From a checkpoint of a small image classifier.
Model: arch swin, patch size [4, 4], depths [2, 4, 2], widths [64, 128, 256].
Training: batches of 64, held-out accuracy 54%.
Data: trained on photos of plants, animals and fungi (iNaturalist), 155796 training examples, 16.4 epochs.
Rows from block 4, named by matrix and row number. Rows with one number belong to one attention dimension. Each number is 128 + 24 x the weight over its row's rms, rounded and kept within 0 to 255. All counts start at 0. Numbers have three digits each. After the name is the row's rms in percent of the matrix's.
# v: window attention query, key and value (stacked) (model.blocks.4.attn.qkv.weight, 384x128, the v third), inputs 0-127
# proj: window attention output (model.blocks.4.attn.proj.weight, 128x128, transposed), outputs 0-127
v.42 093:124150110118149122070147127176134131160095111121125118157105123132133151139174115160152168142123131100151114157153163132113121085137151101101138104189136142132123143192085117147161115117070114160127108124131088120113131147125134155110120111132081140137144123123149152122129108163124105101166135146176115137118176143160107081178101103129121124142124098131145125138120142119153120174113
proj.42 101:137125088112106127139134135107081126129142110148127115143166113104185119109090096143122089126126109140205143106138094134135102168133134145125140138093100122116130111102207120108121115150134103106162095146126085131150121117116166095111135173127158139139144148115139154137168156103127104146130161110125152105152092126113089171120150139122149164130120113138173134165142132116119104145091
v.43 102:161174099120128116106129108165127130102121131111124144143125117117130120134157101109111140157089106148167189140082111087121123125205168113149138128136151152144145157162151119134086173163141152120143111112146155166139182108089151148145136170168152096173136119133100135108100129084097125152128136109111134116126147122139108137118108105151137145104094143127156121132106145097141146142145
proj.43 102:116176163114103150134128113115131113183162157142161117127154158074182107124133141103149137121158113134160130134172097160144149120101131088099134140128128140153091122127090123195174094093139112164105120153113133118143109133140087106100123126130142134106158169118125137083130114153149163124144132163140155109158133139149138149094142132110133138112115128135115151161155143130147084155170
v.44 092:122133118154115120125180128102104142130169150112172112169127139136169107178136130163141149113122137123160121129138142127136141133143127114083166143138131101149117164121165126122139065140133112133132119151109142127133062128155085131110163167112122144140118131131190129094139132132109140135141115144148085104109090143122164150130118094100135127106177077107131165115115114157109080099166
proj.44 098:139148118151110078115171177099098134098076120129078096115092127174090139124118129094152087153131138116101108105122122125150100129123167160110151087163164125120136102139117156144113140145139157159125138104170101145135152104103141108120142131126137105086138104164112128150092142132145100145121160090157141142175134095154101155135153123121142115123129104159135094108105133143092153112099
v.45 097:135123064136093134162103140180131109105162130094160158159147111135139156142103108155151127134125113105093076123148117099104136149135160148132123110121124126164129133092096089129112162107130138159128104132162120181104129154098101115084126114115138150181132110143132097163093117156113118154113157094146103112127185090131132143133164128135090121144096110097169130120131104136127104139121
proj.45 101:163086147097142108092126135113146144136141163135130145065145111116149113119144143147155123165093095122148142127106082142093112084126173130106161093153116123105131116118162145177125134163096126123137141156074152088155140134145124168152110166131143085110133109091123116113149117130123119182158139173163132137118147142142092155124130111126089122166117134124102121099155107157108124106126
v.46 092:117127162119128138110150133099102115124118141104080167125132132161145070082102137140138148128121103142104148127117116133118111132115141130090121129086145088119151106161162151166159113116122097142143152109134141112113144131145173126135145123064099157111153130163164100118114110162133173102131128142134114123153096089148148138122144116132102120220077090112118105149143147141095143140134
proj.46 098:153076116143137095129138163151172148147113098149130127133139122093120124179121181137123141144149148115168129153130123092131143126114134120149120128106114144152091120164117142107134146110110127141168136154141140123118168121133165105107073116117116112187129145111137156098131152088160096132090145127152126147142174110113076095092138091112115158081164139142133166092129107093108155108126
v.47 085:120121113158140138109106147132121120080139129145108131088143121120118155159132107137183093129143105159156092132134139142120133113138147140117130174155107100091100124146153120153148164138115088122097139079095088140164148123121181115068111120111141157115130149109177167132144136109162108092131070088138120140152148131118151072142131106127142119145128100135139149163115141148089120171126
proj.47 089:139107136126129111151141115122104165105118095102125115124113096137118127093123124136043114132123169153155146117108144151175136174149104102119137132100110114156082131132134184105121099165152139097085146115135163098129148178154099144133140145105142096142133135091114107102149111111090143123115166120122144122122088169119074120155160159113113153108146135095106101122132137121132136095099
v.48 096:136104126118127153143127112186171120155134103151179127164154111130123138135130106160154127137128122125153152101098123161154094121151123147108126110151125156145082087097163144093115153138131134167126158143155108091123096128080082111135171128117123178128118119085063123142125134163140154115104121136137151115148164102115138081120135162090104103116124157103158146128113117114151121092119
proj.48 102:146142154117092149123100103124114116144056143124147140084160128114147087087116105153100118164144097128100107111119132142108119108112130147111122140143121133108126170089102095140125102079080151113139109079078146119112122130170144137152148156151106107116184088153168107181111165155097094124147126105136157143106112111136145111131111125158115137164119120149126099140119123126129129159114
v.49 087:149109109110126124122109124135131138110137122145142137144113116154106129104118076127133138183156092135130154144132109100109101134134156085177129125150137140093124103150084114124138125110120137099070114106131140110160137139152111105131087093139073177089126112184124119105131144109161149114128163116138148157121076161117152118110125120182172128118125154129181137123161189135126106118121
proj.49 094:115108137148130095121091140163138081116110123143154151128128135093158139176131139123114132104091132098114105115135100104144106161132122125113132098131113140160134120125133122105115115120168143094124151142143106142105101127128120140166099110158132121140120202129145125120171123108141093088156110109084153108135140115132148131184118120102084138095157132112049162171139173139177147140120
v.50 091:128170121120141133129143125094130136127151116150116129115150137104126121130133087072134104169142108103137120160151143131109133149126122128110116085117105144100139118149130141074104124137160122117195122117080134143134147140187169134121103127122180112153157130117123130115155114116150169124158138100097059118119099114114099106143110088137111160143109102137107133185139115159100161183120
proj.50 094:110127129124130128140170129151102155112141127125102115135147144156131141157126159103118139084126126139124152154112169102119095134157113112137132171172087121148109099113111113149120145149179119096099122134205106108141150138142112094098112108136133152155110130118122129113120152088127144116117163124159154173153124151091106121069097101153140065107121174114147123129130135149127129058133
v.51 093:168159068151116126153145095150156105126132120109147142120117115167132105110140116131100121199132134167124107124124118080131161104115130071114145114165121171114093106159093128119106126104142134108118132129123129104114113141124158132117140118178095135121108177141099081113105097114149146120110160103098128128118128176117104086123134124127135181133166141159140121097091158144109148158130
proj.51 098:095081128114110133174099128132117107115151136189126152071096146083149119162125146109126173122116126114133132115123107108154063132127124139110159169115125141121124130103100114113173123117130110094133129085125112179145128155106128134155108134139162152130116156079115115111088112104131157156135105158100173114106100150137152135072085098141119117126117128154112118159125125103160105130126
v.52 096:127106158097110123126140147139131144159118122148108082132131137100121114139143118117146115105097146127102143136156108085133156146115172170083119076147157124147098100134115147083142119127147131125124119120129153085132142133096130122135146128092127131096106144092128143150142051163119127119062128111152133116073136137125080155120126166115159075156141160100125141089093142125129131099158
proj.52 103:131121147162143154098094122128156129116130114131149125141151109162113108110146144163070111100188131127129075088136108136106146148128147130179159165158127128099120110111112132121109105154070100093123169094110093193108119116146108128116114133128152166099157095161156107138145125125153138125173074125118126135120124115136136117101115140176121133128109119118162142130135108140100128176113
v.53 095:141123127146128148121137121067110117167117108087141136174103138100100118100131132101142102112172143070117105146095102133153099124124125132122145153130166092148129122143090073167166127124159143132166143126157145117132098122178084123114125102111131094092121133101108118131140149096126131137093106103103118114062131105089124126132155130129110128128155143100135110195113127134104145146153
proj.53 097:106128161098123124161128134148108142122118160119080162151103130122076125121135141165109116164132138151120115151136114115156118145125163114159117108151124166120050084130103140122102168163108112154137057125114118107122156166157130122116110084088130170118113109146144118155111121118174102144107105182094131134124111145121100140146101150086155135130118145136156142101129143127119168125142
v.54 081:120109136138131129151137129154092124081203155067118160112159163134107125138141161114100122145148131098150128131100111120149154150102120137128127122180114096145078103109096123129119187159117157154111122121164159153104103136119175085107106165130099148111155128098133164124113148149123117108144137155121161154111114124140091102118112126126139155098125132159143122159122094142099170111115
proj.54 093:097100109112135128128131104149138143158085166101142129089108103101133120096144120162123115154080142099096095106116119162074109152129102115109119190115095141120159132127117139138148112078127127108105093133105110123113164108121116162143123118158151156129130102127082118061141102123109137114122118147104149099125168100101088165145159133148116103152137155119130161136126137138088097147165
v.55 090:111142140135110127165136116112136146092125124126094132105133107113156117187107129152159143086125139135150096080143133132171146125175138137145142121125106107160132113158105126143150179117081123117137112096143151126101115154120111113097086155175146109123101153101115136176138112111138145189140129111126095116114110132145132179156120133081122157065160158167134120134157104121113115102151
proj.55 090:109131073148165171081126103110116114135172164143108093108109147122121090146166116112134091159152134157104103122111173134116088128152165200070145127114137107106129120124115133124100106141103155158112133156121114116158115108105080139149154116155135110120099131124121143141135124122098131117159122138096120143142146164134102158122181152143149089165098110111131091117121157131115124139109
v.56 088:130143137140139108152124113135125130151119156145143126101108087168138119106124186142101139123159133157127146119150097130111130146127097125119125091129116129146147140129142128079122085099101114112106091168165123139085112137133141134156139162111139150118137126144125174099119124180136144137132178173195159113144153173115143186172127125092113132157111164166127075115135136110148125102108
proj.56 094:138094106160160141125117179135158125141149158143129122114136128116158124092124114140189106134086096096146116159120147130166120119172078143142134111096128130131148152115160122168104125110110145119170178114170088152135108109112127169113162138164105102113108125136138158161121150087121071129147121106079097113105150133158128131137143141156123137124149111135123143149092092099101133114094
v.57 093:149163087137115184148133113137118124155119099160118130139129102118115116157139106129131080121116094123126091130104113100099126148117110120123114192085135140099136159114161107104117113142113154134101083140104102162150095084113141100121143108141172129167128070134168099069121135128173113134152093157119130132153173153116143133104129132105146156153104117158124133122085096126125110134137
proj.57 098:147124176140132088147152163122128131099107153124147135115095107140135139136123130123141171160066140123132173141143134180137127087099142083130134129122133105121105148155082107147156158111140178137141130117089180115136125107124111175143123102121123130088134106099098141110114152125091128127094160123130130158105092139142138116106165172099149168162156162119106084102132133140129146149101
v.58 088:132156137115074109115134137113136170123105156132108104172150121092131147108115106136117125126137142123131100132156101144147136159154114136122116110103121124144145158125149109117129079128124130110112168134128121137108095151104110112173103184124174079144134074144130164095142165118089130127197135083101159139106099132125102160086115127179162120107139152147160116115129137102118087140120
proj.58 092:142167149147164182102116121121105080090151145137150128138122153139092107137122144122138176143138149123106122161136151154110158088116126114141115132151108122136093099154138156167107133137107104180135100128153140143142147084096146115082124072125131169105089140138080162116158137148132141115122126104125117119133133174144162134138132151107090157166130124138124150118111108195106142149150
v.59 087:158162135105102114170161137122138135137132144136139089145110117129126147138162122104141137121134097134105109147103134136122109131146135134119156097115113126126079130092126117145101139130110139104135086123123145137100174085111146166132145097122130094146154154090068157156113147109135166116093165066147106112119177058107123097157130132117163111156139117161157088111121162134178136136120
proj.59 094:120124119110118120121142134121095144145158109137131135102125105155143135124100136136097094145168085135117135125137122131131120089170124102128090141154108138139139153108164082169132100126060115127117201122090147128120134117139127105112119168114158158077126122095167082108164122165142151126164109163143110072128092150114129132127100123114142122114132158151115163148150172149103138094131
v.60 104:145121118147135112119150103099139116082148132147120195110149140100119071146115161126153086168121125111109151147093076159112148107112121152143108103104107143127117091122158086109108140121138116096114115125110094189108117100158142130095117101115125141147161137122135135125131127097136152093152151130097155151121171087166125123118122114138144149159151155156132104178136106095093133160103
proj.60 108:123115157140174101155101115142151144132115090134120136142117136134139138122074156170132137185067133136112130142168155136152081153119105106147117147110143148167116119136096103169164140124150114152125128095106132114170136153134107134145110101110106118160077144099098126080116143102124182131129124161097106125062127124132119118122162109152099145138153158119137129143114141158089099117112
v.61 091:151143154110136122130164150088107184132104165142095119136169137103153146146160112102103121152113153137148115125125113092158135101108135087078093103111114105151096117118145115088150136130144149111162077132118086147169132159151129135122117132120141124062159108124157138158125149150126128098109137106091147107099120103101135130115147092137139089127126112073105134099158138132085113118162
proj.61 093:165131175140094165096134070122124184146110127161155104149102132110133129142123129152129111095124125122084149131109167148133103130128091127163151140157115125111100093155166137121134133141118117164129125090135093136118157108112075108105114146051136150169090088134130129105131128143156132153164095131182108158148174152121144111164157127125132127100129119114136131151126137145113134145133
v.62 100:182143121096097127109126121110139132172148128108134080087093133139172090131104107109126197123127171114167149139133106125119126146112111092157146135072164121135139113118109135122117143112113161094139105093105116170183109133140158139109150146132140155125109147168127127135107139164133131136104150149108168107171107162124122165167137134122123130137141117179153141143122115121070136131145
proj.62 101:090138163145112115123167116136133109135141141139139132079110154131070127169140127113115079104120097125134114128127127105151133120137108138143130114095116131090146139181140113130099127096133146157121163148176148111058125106107107150156087083113120158132106115101140115103123129097123149155172149135130108121126187125202110132090115110120126141136083118094094113143140126104124139158130
v.63 094:119160127138118126135136114095145120104146134166145104118143110099104123168133119140151098148130151127127146151114171131119128096143116143133145115078102121155093133110135170107076162144106122123138148122122094126099179108149136168175091114131088103161143134167129111084120159107128149149112137130102163123105125163163112167122081081148132135179114147108138130180132107134158081141150
proj.63 109:094150119093134141087130094134122136149151115153117145125166137137132209140078129108151125170136131076080076132125174137091099105113087105121121133143125124099136106134119122106167131134175121157104172117149139130138113124155128072121116134125126143102137155090109123151162143147166123122117138101100119124107099098098116117099153111121140108116142153167095106119096138110114162119126
v.64 118:123098148089138137118110157169177098155097149123138148140128107158097078146131119140129128179143124105084099153122125133127115144167121113171142130097121141119120114099126141106142146117153134133119159126115133132100110132085166121167188150139141144134093118127118176162138143125107122128161077118152155161166131116139139098124125138148068144097163135111166104139131147132107175127175
proj.64 108:182163148170151095155122111092126141130107163123121140157100131077158161127126143121135090119101083132150133106127169135156177147145110135098151143140131149107133156161118125166128139135140122172137115137138150096126151132159109109094111167142119118095118176136117110122118110120115156149153118107104071123133080130120112156140091143107138133130130135121092182164167112113111096152087
v.65 104:108138136171118136157145108120173126108117156108205124094150116113137096109105161127114147119119149144191131154132127183135156121170159125138131116128142138135158144136119122120143139130146086112130148091119171158137106116151113170119101128121117136131150188157129107156089107169174093175067112114116111133101155123116131130156109103115164138112150154135112142128144141119120142097121
proj.65 094:134161099123086140135124157159099140161128117144106131177147147166163153143111127177111108107172112157106115122104071099103126125102100076126117107147109142161133108090117142174116147109147142133123117168156143108113134125141127118159161142110119109128142103077131144136129148109118177089106145157138132144132126138132118106134104186144094137137092126124127102106104168136099082144165
v.66 114:138121107144128095114083142159102110178138089139159127112132164145101119169109109143098136121111080159116122113148133152155136137161147100111143151133159108130116193117127138111124105160120167142131129087172112123119120131106151167107088136123147147132146115126111131115121146078124152105111173166122137161111132084121130148133127150086155103102127103168089159140100063117120130148142
proj.66 111:135094140149118142102135141111146141095137106117110100141081101118115155111146149104175132169177104109124184070140129114134156097145102118164147147142158124096158079110140154137123135102116118112118118120120118139156103146117115112151165153159121129127074087136115146109101143138129100100131090099093124113158135167130142128103150129146117151127147179109154140127153186122129134071128
v.67 096:157149124131143119135102108113183095137142180102147084083146149123144135129127155130117159124126100125135111130114088109188090109123127162166091131085151064128138104139100101127107165129154093133128168143152132148171124112124164134141133161112105134113135102149139111126168137120118140116132115108108106127123072126152114144144134141153144153093115093079143152094132081103117103133125
proj.67 103:125114119118119100127133142128102163133085136162102138155168143098137108146116135102116165148099107108149107127120115108103143136161128109117128058119099121105131130142157179115114127129132169136088101137105116112065108118170158117095116138158097128152135136093114106109055104119131139106100150086137183132120142124105121128127125099123129106122112164166158122139120174156128166163130
v.68 108:130070115185124127127111156105106133162135105127130145151155141140158114112132122131146126150128118143121109132090117140111225151121114130113150144104147108117144127073139147129111125143120148114126186123147067138111166154117151164151114130122146118114117126159122153145129137086170120143128142108078134098140145124144120151111139151153084117098138141118137183149153105171081143136129
proj.68 104:108154167153128117137136140149124152105156159133091105080108113094113138091135099109107131081133141139132139096161099123134082118163150123140083109145126134146105130138125142145102138113108138116152085120133137117166109126108150121137161143154114097134119129098147103144126137174089122115122145120076119076109116150179095190139131083110162160119131127157154114110116145134118071103096
v.69 114:139134100151131099154117142134106077134111119113116153151099119098150151107129101118103153117150114093113091134163103126136132153102139133147160097102102139142130088087115127115107101121159112125139122099135077174141160113091128152157153096134131147112140189111118150126088138166113165085176174130099125152112142128137117140155107152114101128159115113104179143164098111115164120107155
proj.69 107:125146139123136167116141136121151142085141126088128138122109118131115098161186113100133110157114116116108157131137181112114126104133109140125103096098171103088101139139121140078106127120101165169134091105161106102122090143161162138113130196132101101131145125160167103118118092119124116066140087157142144128124122138128116142090159152128123140093115139146084140096137110117116097146103
v.70 107:109149140145100130136129152132136097108101128082081146139141129108153118125115122105096144150118126121136124131096139177151080171128117129155144124118115171146106118143164155129161132104075127174137196119195115152133097137142092148122122115122095145095164110142085127142153132134137147126146129152157144175123131099061133130116129115154136129118140114133104117083092166137112105105118
proj.70 104:134112106126140115127156181119098124142116137108120101116109128132102143142158118171157121123129122087167132123109143133117147116112119097135105160139139082110145134086125118078122099160149124119123106159085153195091100106166173129126117133140115156105094161140164128131121141133132110144129108132134151127110134163161170133184093132111103102101103128154138152152188093128136135153181
v.71 108:138128110154095105186130093118125113113119121114151127104161184115127133157146131106138102122142166119122112101142127102137121123121130117133123139100147121173122117066155128106153125138118112109149146110148144118134101173150113125147112115143164115119149139089124126114134137157124105136165087127129164199167136139151146103081158084143153042180155099135147150119129126120110135128142
proj.71 097:121096119124071139137135151101115102128155106108126118151088131117123097127163183119123159147108107116117138156128079172140131173135108091139123100119095120113166130148100125178098134143128123150152097130144096159106104079161133154147095155113110152155095129117133125131101132132139085131139114108071090133108150121103121128147062117123126141094110104131145118105111163130128111153082
v.72 112:099166143117120080120127128133127158124114093098167114125106116170127149154128122148143117125126143158132092127117115127120105137081170093112143134091121147143129144124140127113133133188099133162144143153118138119143102148158142096139155129168155172130140140165089116113137146077107134130116152084166119160183114089096083133142134120129123115142134142137103186155107154087080141144154
proj.72 109:102093140164124156120155138104103143133119148128113158086174159136129121124155141140101127139156128128162106135122132102174172110139110138120110133142134124079145101155079126131102156128127109116112121133129106108175142152099116132151118135127133100119073140138112199116164130124113101152089132133089169157148121137165136080132119126160123131085136142113169129134166127191155129136086
v.73 117:142138153146116134120119093125116130135183071186119113167138086098125081168125087129129152139165123098100154124146129118117112109118165137123145171108107122141144146115123116119167135117124135100105126120164133160100122130158098123117180128062131149143162099083104148128086115123088118130161133138154105119098105095100164138154152133123145123115112102134154117147142152127098089149146
proj.73 105:108119148136100145110122122127126128142126116130150094123096134122093168096180111164120129151117149134156114109084140164143160170128121130159121093124175131135103128105117118125120130188096118140149142143076137083119161162133182107150131119120160150157099125136131139117107107160148121123134136175148123133113119116113094136123135138127136153131156133102090174104141133081202158092162
v.74 106:149132126127108137103141163068159093143119108125132163122113127130119126180138096093116129136172128170111113139172139111118120097139168168120153158137125109133137135138112135121121102133103132137139096122086125099123147102109096190107115135136089156080139122098125131092158104128154122137109146093147189098123110150108109101129149122103171107147095111125146150115155144101154135098068
proj.74 103:119144093122134144153119166097121117127096111121096146129089098140121148138115135134140172154098125093128134104107117128128112129142128112178117121110138116142140149140118092148115119100121155114112152126143170129133162184152137128163096127141157075161111142144076156090155152118106141150129087081180125164140183131169153141106140111136072142122140092110126118113136138102095142173152
v.75 096:117154093135103136134105144153102082105157167081137141121109157125107110088127157092109100161135155114138157131156128111131088128092126114120160139069169125116163115131114162109096109146081138171105140146136134127138133111099147114108142092167125107158151156137169142124138134113139172175154114096130104088084109128129139128116139115137142081120185124101132143135104092113135138136126
proj.75 093:147093155137145140098156124105181152146153099117170132149108112122141125134142139151130136138098132121161137098103144068095129107126109135106136141146118101143122134086135122122092169110123100130149133174104113115094084153141090194119132097145106127126128131136108113144125127096139099097167099104146118161119173107133090157145090109098122144112099135166123125176131123155132140156070
v.76 106:126136117154128132129121121127124131165146114143134089144104151118073128139113131143095174130169141147152123078176107137140098105134140166115077164109128081098121123113153117136095152068123128086143160123119102157106120138121132113113129176084129124094101142129183109109135116104142164134138163126112134143150153157119166151131158126106090131140155130137132123132088133201137116142112
proj.76 106:180122126119107138161129129145143143074125061100092146137101150154114132119138131104154131144116127103129124129099150139151126143138174110145151082141120153163146166080135127108140070149134124165144104123164106097151095149117178123152164086123140156137132098119138110175151137100123123098104117080130113142076122109101142136110148138125175118146123124104132143141166145089148131133131
v.77 109:104160136104136151137064099081124129111145135112137122125165121120079139122149113117118135142131116124130141123135136114141135107092160106119176120161117130165121143107181114131126133105114164100092140138144126086163110091126139086137141112139112126169108119118098116112118122097134115174118150137090097109103129107156131127105049114174099123113114096166119092096121115161092096164144
proj.77 100:169136153114108119144146120137106090115117143121156118134094174111159126114105112137145105106117145129123162184122125112108126164131095144109099128100116123100156123128181115101140108135134101135158124154097106163157103150154129147154096078135200131108130149123116173163089114140147155089155124139119152127159100125125114131156173098108123104157123165114134157132096141165172127125089
v.78 110:166131092157091102113150153118077137115086143101100093140079095129147198130101166108127085148112135117186067141154121131097107108124120145155099098068130141106084124083160113117097165170135123097147130150125117147126141126133123120139136132129142114159107171151147129128109142136118151142126131137135148109137163146098139131139119127140153115118148086127110137124149106129101111119135
proj.78 106:087141109111127153152190137125200150153164123117142148133166129128093106122128121110101136114144103150095156142098118121141130146146155133131134093169146100130121135147056110153136128115114131119139105097095106153122093140142152124085151108137134130098093138107154134131171117098105104068106115097104159132108105103129181134097110147140110133119115126168117100159142115146085124119113
v.79 110:127136158062130128146137125156126162137095090142155146151099170150085132101129121122103076135128184115120105157121140111120150141140138151107122084154096114114131107088153117127172180162133162113137099171126139099072155126109078122136163119167101118171138102130098140118120112121153091154138097134106124148104108098114151117122123137134112135104119121149085130140158143107143128120124
proj.79 101:088126136155127082141128090088139099151144088119125138124110108146138171168091149147115157159155129141120163154129133114151108138099092134081083140102132147147124135143103117129168123111124097161128143134126160101199139143135107104107083145100142163094152131134153171133166138114104120187108172116127105126147120143099115169112101127121111154133147099095135141144124115107125123113097
v.80 109:140151137161119106120146136157115162139127100124143149124115081096163104115136116141108118102122132093162165117136104138141148177108098124135098167106117130072125149136121165171132114093124112162121163135126120135113138085130079147111104101125117116128122115116135157090114133122139110103136122123151110149101172149133188142149195210160145129133102130161157142143136124109142115152142
proj.80 098:123132124142135135134082101136154141101152120116115130115131125099132137169138171123160166137175139124128130117117123136157104069108138112147113113127177109176140106110119101092144133206127112129098151101144142126113094118111148111118150135140129160125129115128112095116169139180155121116103181134134160164134112129128061124139131129111096148145136085112114094148113096156088118084148
v.81 101:142127121093118128141120120129129094153122170161150128105156126130145136146157105137148128162102184155142127120115168092132108127150112137116123137107143082128194193147161138124169126140134111110124111122140124113118106135074112127111130140101136145145140081145124125148133133138109081130137102158077109098122148132142159170140148108128088132137118152100094115198104079158097154130112
proj.81 097:127113109140116103086087096106139126147139112157144098157144120146162113138122152099121149127126121124186126140134086156143136121132121113131115128113134149144099119114141156157153132124143113176186086138119105111114120149121062083135086109183116119165113153157119131152114162132096148114135090099130135125081101134126112180147106124122154145185123157112128138109145190126146124112134
v.82 106:165145139063137098107108153123119135177137140113114037134136167136133108119132112098176078099143127135101129121141123142133169120115163140138122144123135118138111094128141130136139103163115167121110139124105103121159146114127124109120160141114115073155095174138147126153124166123149171141110152110132152120124115088154086089160116155117099099149122123114148084122161132121135120161140
proj.82 104:140153156123127160132135108138128134111088144121136121124125083160140131128141157139111159163113126098107153120106156077147123108150177175140123138153097116115138156201123143158185143115126131102145113155120121075104148148106125160138135129141165132103154113112164157157104115145119125139159157127123139122168131105123176125121144113135185119124182127141158145164086085100144127126121
v.83 099:131126183124142131154115123144169142132139147128105111083132179152159095161114120134118140168120139152119098151170099106146113146150127090089129098162104135131132138106145116150137159132124154125124089073101135078116133129075118149113073118160108134143134126131096123098126151161091135102148148154161082136130121174141122104115115090107117139123124125090116094112144137122146133074160
proj.83 103:108107101092109140124133142102120105133107118144093106143142100120133153135124155124138137115089101177120175148109152147131127098130080114095170112068151115108122110132122118096118139086158125172117136177166117165131131171163131123131132119103077143085150152132109138165085127120132138167148071135093123121147112119107154119120159119154109123139102117151132117106144088112098158165136
v.84 112:096154097131093167115138072138121138143100137106143148108094168138120153118146107151168119101109165115135129132113090141120175126110117168165117101114169108129130145120133123155134067136100096095116144131132113175128117159143112102133124103123112136125132127059107119128156125155139183136125124164162131119173083126159097107107131089112122126121130155099150086129140089104116136114112
proj.84 108:128136118149135140155121106111114093129124116129150138102127074130096118136148139139129116147121155127114142131131117150143118074159176084099145168118110166110126134093066113138155159135118139169106105116156147112086132129110101114133120072119095121160152120113162123102106121096108070133149150134118102122129160129091122117156105101093147101079101099114120117124098152137189094128154
v.85 111:126156144169076170094117137121155126126132145141128130150138106137133115160144157139159077124144142137105153132170138083124113151135164090090141138077182126124119096111165137132147093106141147132134158140102102151140108136132116141111123163113119127106127141120133138103146120096178119097130121149087140118116110135096149093163153147142124071107182168074131123105158109139148123115097
proj.85 097:136083135099114140138136072105116077098113103084126110134144136082126134142137083125131135130119108119135126090092076150156152077159144123124130102149115100115126148137157148147121150131119124104124144126128153110097098175081141130160138131124116098146127143159104127129157129140120159108117157138131116122124140087167099141096106094145126156091079107172121134186125152110098175128141
v.86 092:151149106133122142143088130143139145099134156129122113137149161120098155122158104147116152116134099154134142076122121124163125132132162131130083121103168185120083114103078130077055143134134139151145131122160152113089115114135104141133083118154148130082111135119106164149135111110139128102143118101125149177087122163188131142129143140154153128111155131147112155108137120079138157134121
proj.86 094:130127171116113153115125135147094139156117130058147170166105119094085115103100152120162155148175137106143135108163127096158108181152135068116158166124137116111100087118169117132099134135111165112106129138150129135156095119113177133103105133130125125113111105113141106131107166145143133156130158107136093140149131098114146067140110138118124120095129123111133105125153155135083129121100
v.87 104:131084111158096103153117107100166123172117118141163129157148071104145126151170132169114138116129140153109131095112097107117131126093147187154171142115088088150157125127103168110098104132112146116093128146162135147137098144110134142128129090114123172130116117155149137126122108150175142163108114127149124133113088105148104144127142132107115187146122133130143154105091145128101179141148
proj.87 099:150160133164134132132107135106074135198121117130117093129098147150112104088120143146140118136089139101160117137124159136116092114124108113068115101152152181123094137106124157111121133157120130113135093139121118100116165136122129121117171173127132072146142124148132094085128142166131112091103108084111150110130118124103112163152136098113135098146143139118137102110155150173160081131110
v.88 112:147123091126138156134100105134139138105114137103108166116116150107109072136142125103104124165122087145095127157138141123095133095139130130131131150118137121120136167119118125179160087152094103133077127138131142104152102123120125158149142148076157139178126105170127127170141106124098135128118104129144169123124118076097136120171137061110143088108162152124097098146160122143149145100158
proj.88 108:139105155148132126098123156150103104107149127173140082180128123153158164112111099137147123093083125114113141065099099107114132136151138130137157156142132132121127107133106089167149177140169113108142129129079143126085118132127124139158135173137098109128078125097120153079093146113127131101171124116150066132107109129112147149098139158114125159128102127118105160135112145121136131149155
v.89 122:156130069135121108122110165120150150144117132114146152114079092123149105161123109098134125078145171146162087120152181132138119141102168125152123115145121118119109130103127137155065103152127141130112102157150149153122140134120153150118112133125087097171135085124097155123117089151093121158162152144169109123099128162135128114111083161104138156139153095130127153141138140134125130129069
proj.89 119:078164144062101136123138138128142152138144135135122100145125152127132114109130144169131169134122093126088147145114141122098102104133136120114137147105167162126120109135135126140148081122114138158129187128098120085161112121133129109083111118100138109152129135120136119094160104138112082100088074091133114146123180117148123142118189106138087145101103135089175148120130100154125124148133
v.90 100:128123214162152139140112148137141114077163130163110146165147129132157107148117146124089134120129107150095146122154103166131144154115120101120124104136091138094104140134140133112144185121137132147120177129149118079118143131119106178139088159137155114116142136162169109082123153117118119091175142131135131109126136154150124133107140127094106102134099135106145115127060143128131117087105
proj.90 093:155068110110130127145112165144125103127120150166082146102131166122140164124156142087149162134103140144147138118147148108098096117117133118163129134106145100153117149110152116130107124105122131087122120131163122152133107156128133122102136117126135170120096109166091064165118104138141153154108096190151125093134106117127138132189102138118088115135144104160135120148157109086072126122116
v.91 114:127115086128125154124137132144148105106140114159115166115126120141163134135103087085144113114139143128140145139128125077118166148125124135094145103164121129174135158154154108088093139100145121124133133168115126158091102152162102135118090106129104122145144117145139122074140093152133168100165134144115145138138105147167137188135122117138097102145185142137176128121085135103128158178162
proj.91 104:136119099119125130164092138095118114107151153122170107148125107088147111098158082153115159141119131121146151184129150123110096124118149107082095134092114112122110082135115120137128097125126148147110160117194156105153098106113150096122175130097122090113159093166117098158120136100171085104146135146137123118151146131159123133152105120094175123114104124136091134133141136092143135094118
v.92 117:129135121145106122113115117149133106129115115122126103108160164163123103111137117178142124123146142117143110144108141161130123180144082143181134222119159123093132133112144137133110158117142132117117080096146119116108139152102125111118169141106098101097116136125109152166119162137094162118144105107161115147082154105080145126102132087152120162086130164137141130121138130088139100146093
proj.92 106:086115154120177094134152139133130166141099142103152108144074124121075169160113138086133118137113107118134117089126115111130140099137164097120138057137120162133142104101136120130119146117115132160162176165138107102093136091154100128106137126153118132114135106103137095157110145122129125146115127115092101102133083153135102119141107180137146142131148123090134139149090115126138162159180
v.93 097:143133102111109133131110108116148146147166103132141172138161125133155126166134100118170135106078097116130131155127144135144129138143095138139106140133131114152130124109144142160142110086114134147112107133111142099152137119164117077105122082116096129122128138077110153087095124097101180096099105139137120178118108164130178116101124136103150106104178119106158145130177132125158137099192
proj.93 096:123155102110092151108113132153148131123135128122163099155132104122126122127106103199092079147154128119157158117109116159135158108157146125106185104110118124137119113161145099135138134190140137157131141148141109162102134112094166168163144184114162165130161101141133115132083111156129072144126148114128123150149117161123095138119134094169140128135121124138111149107120102143117177133124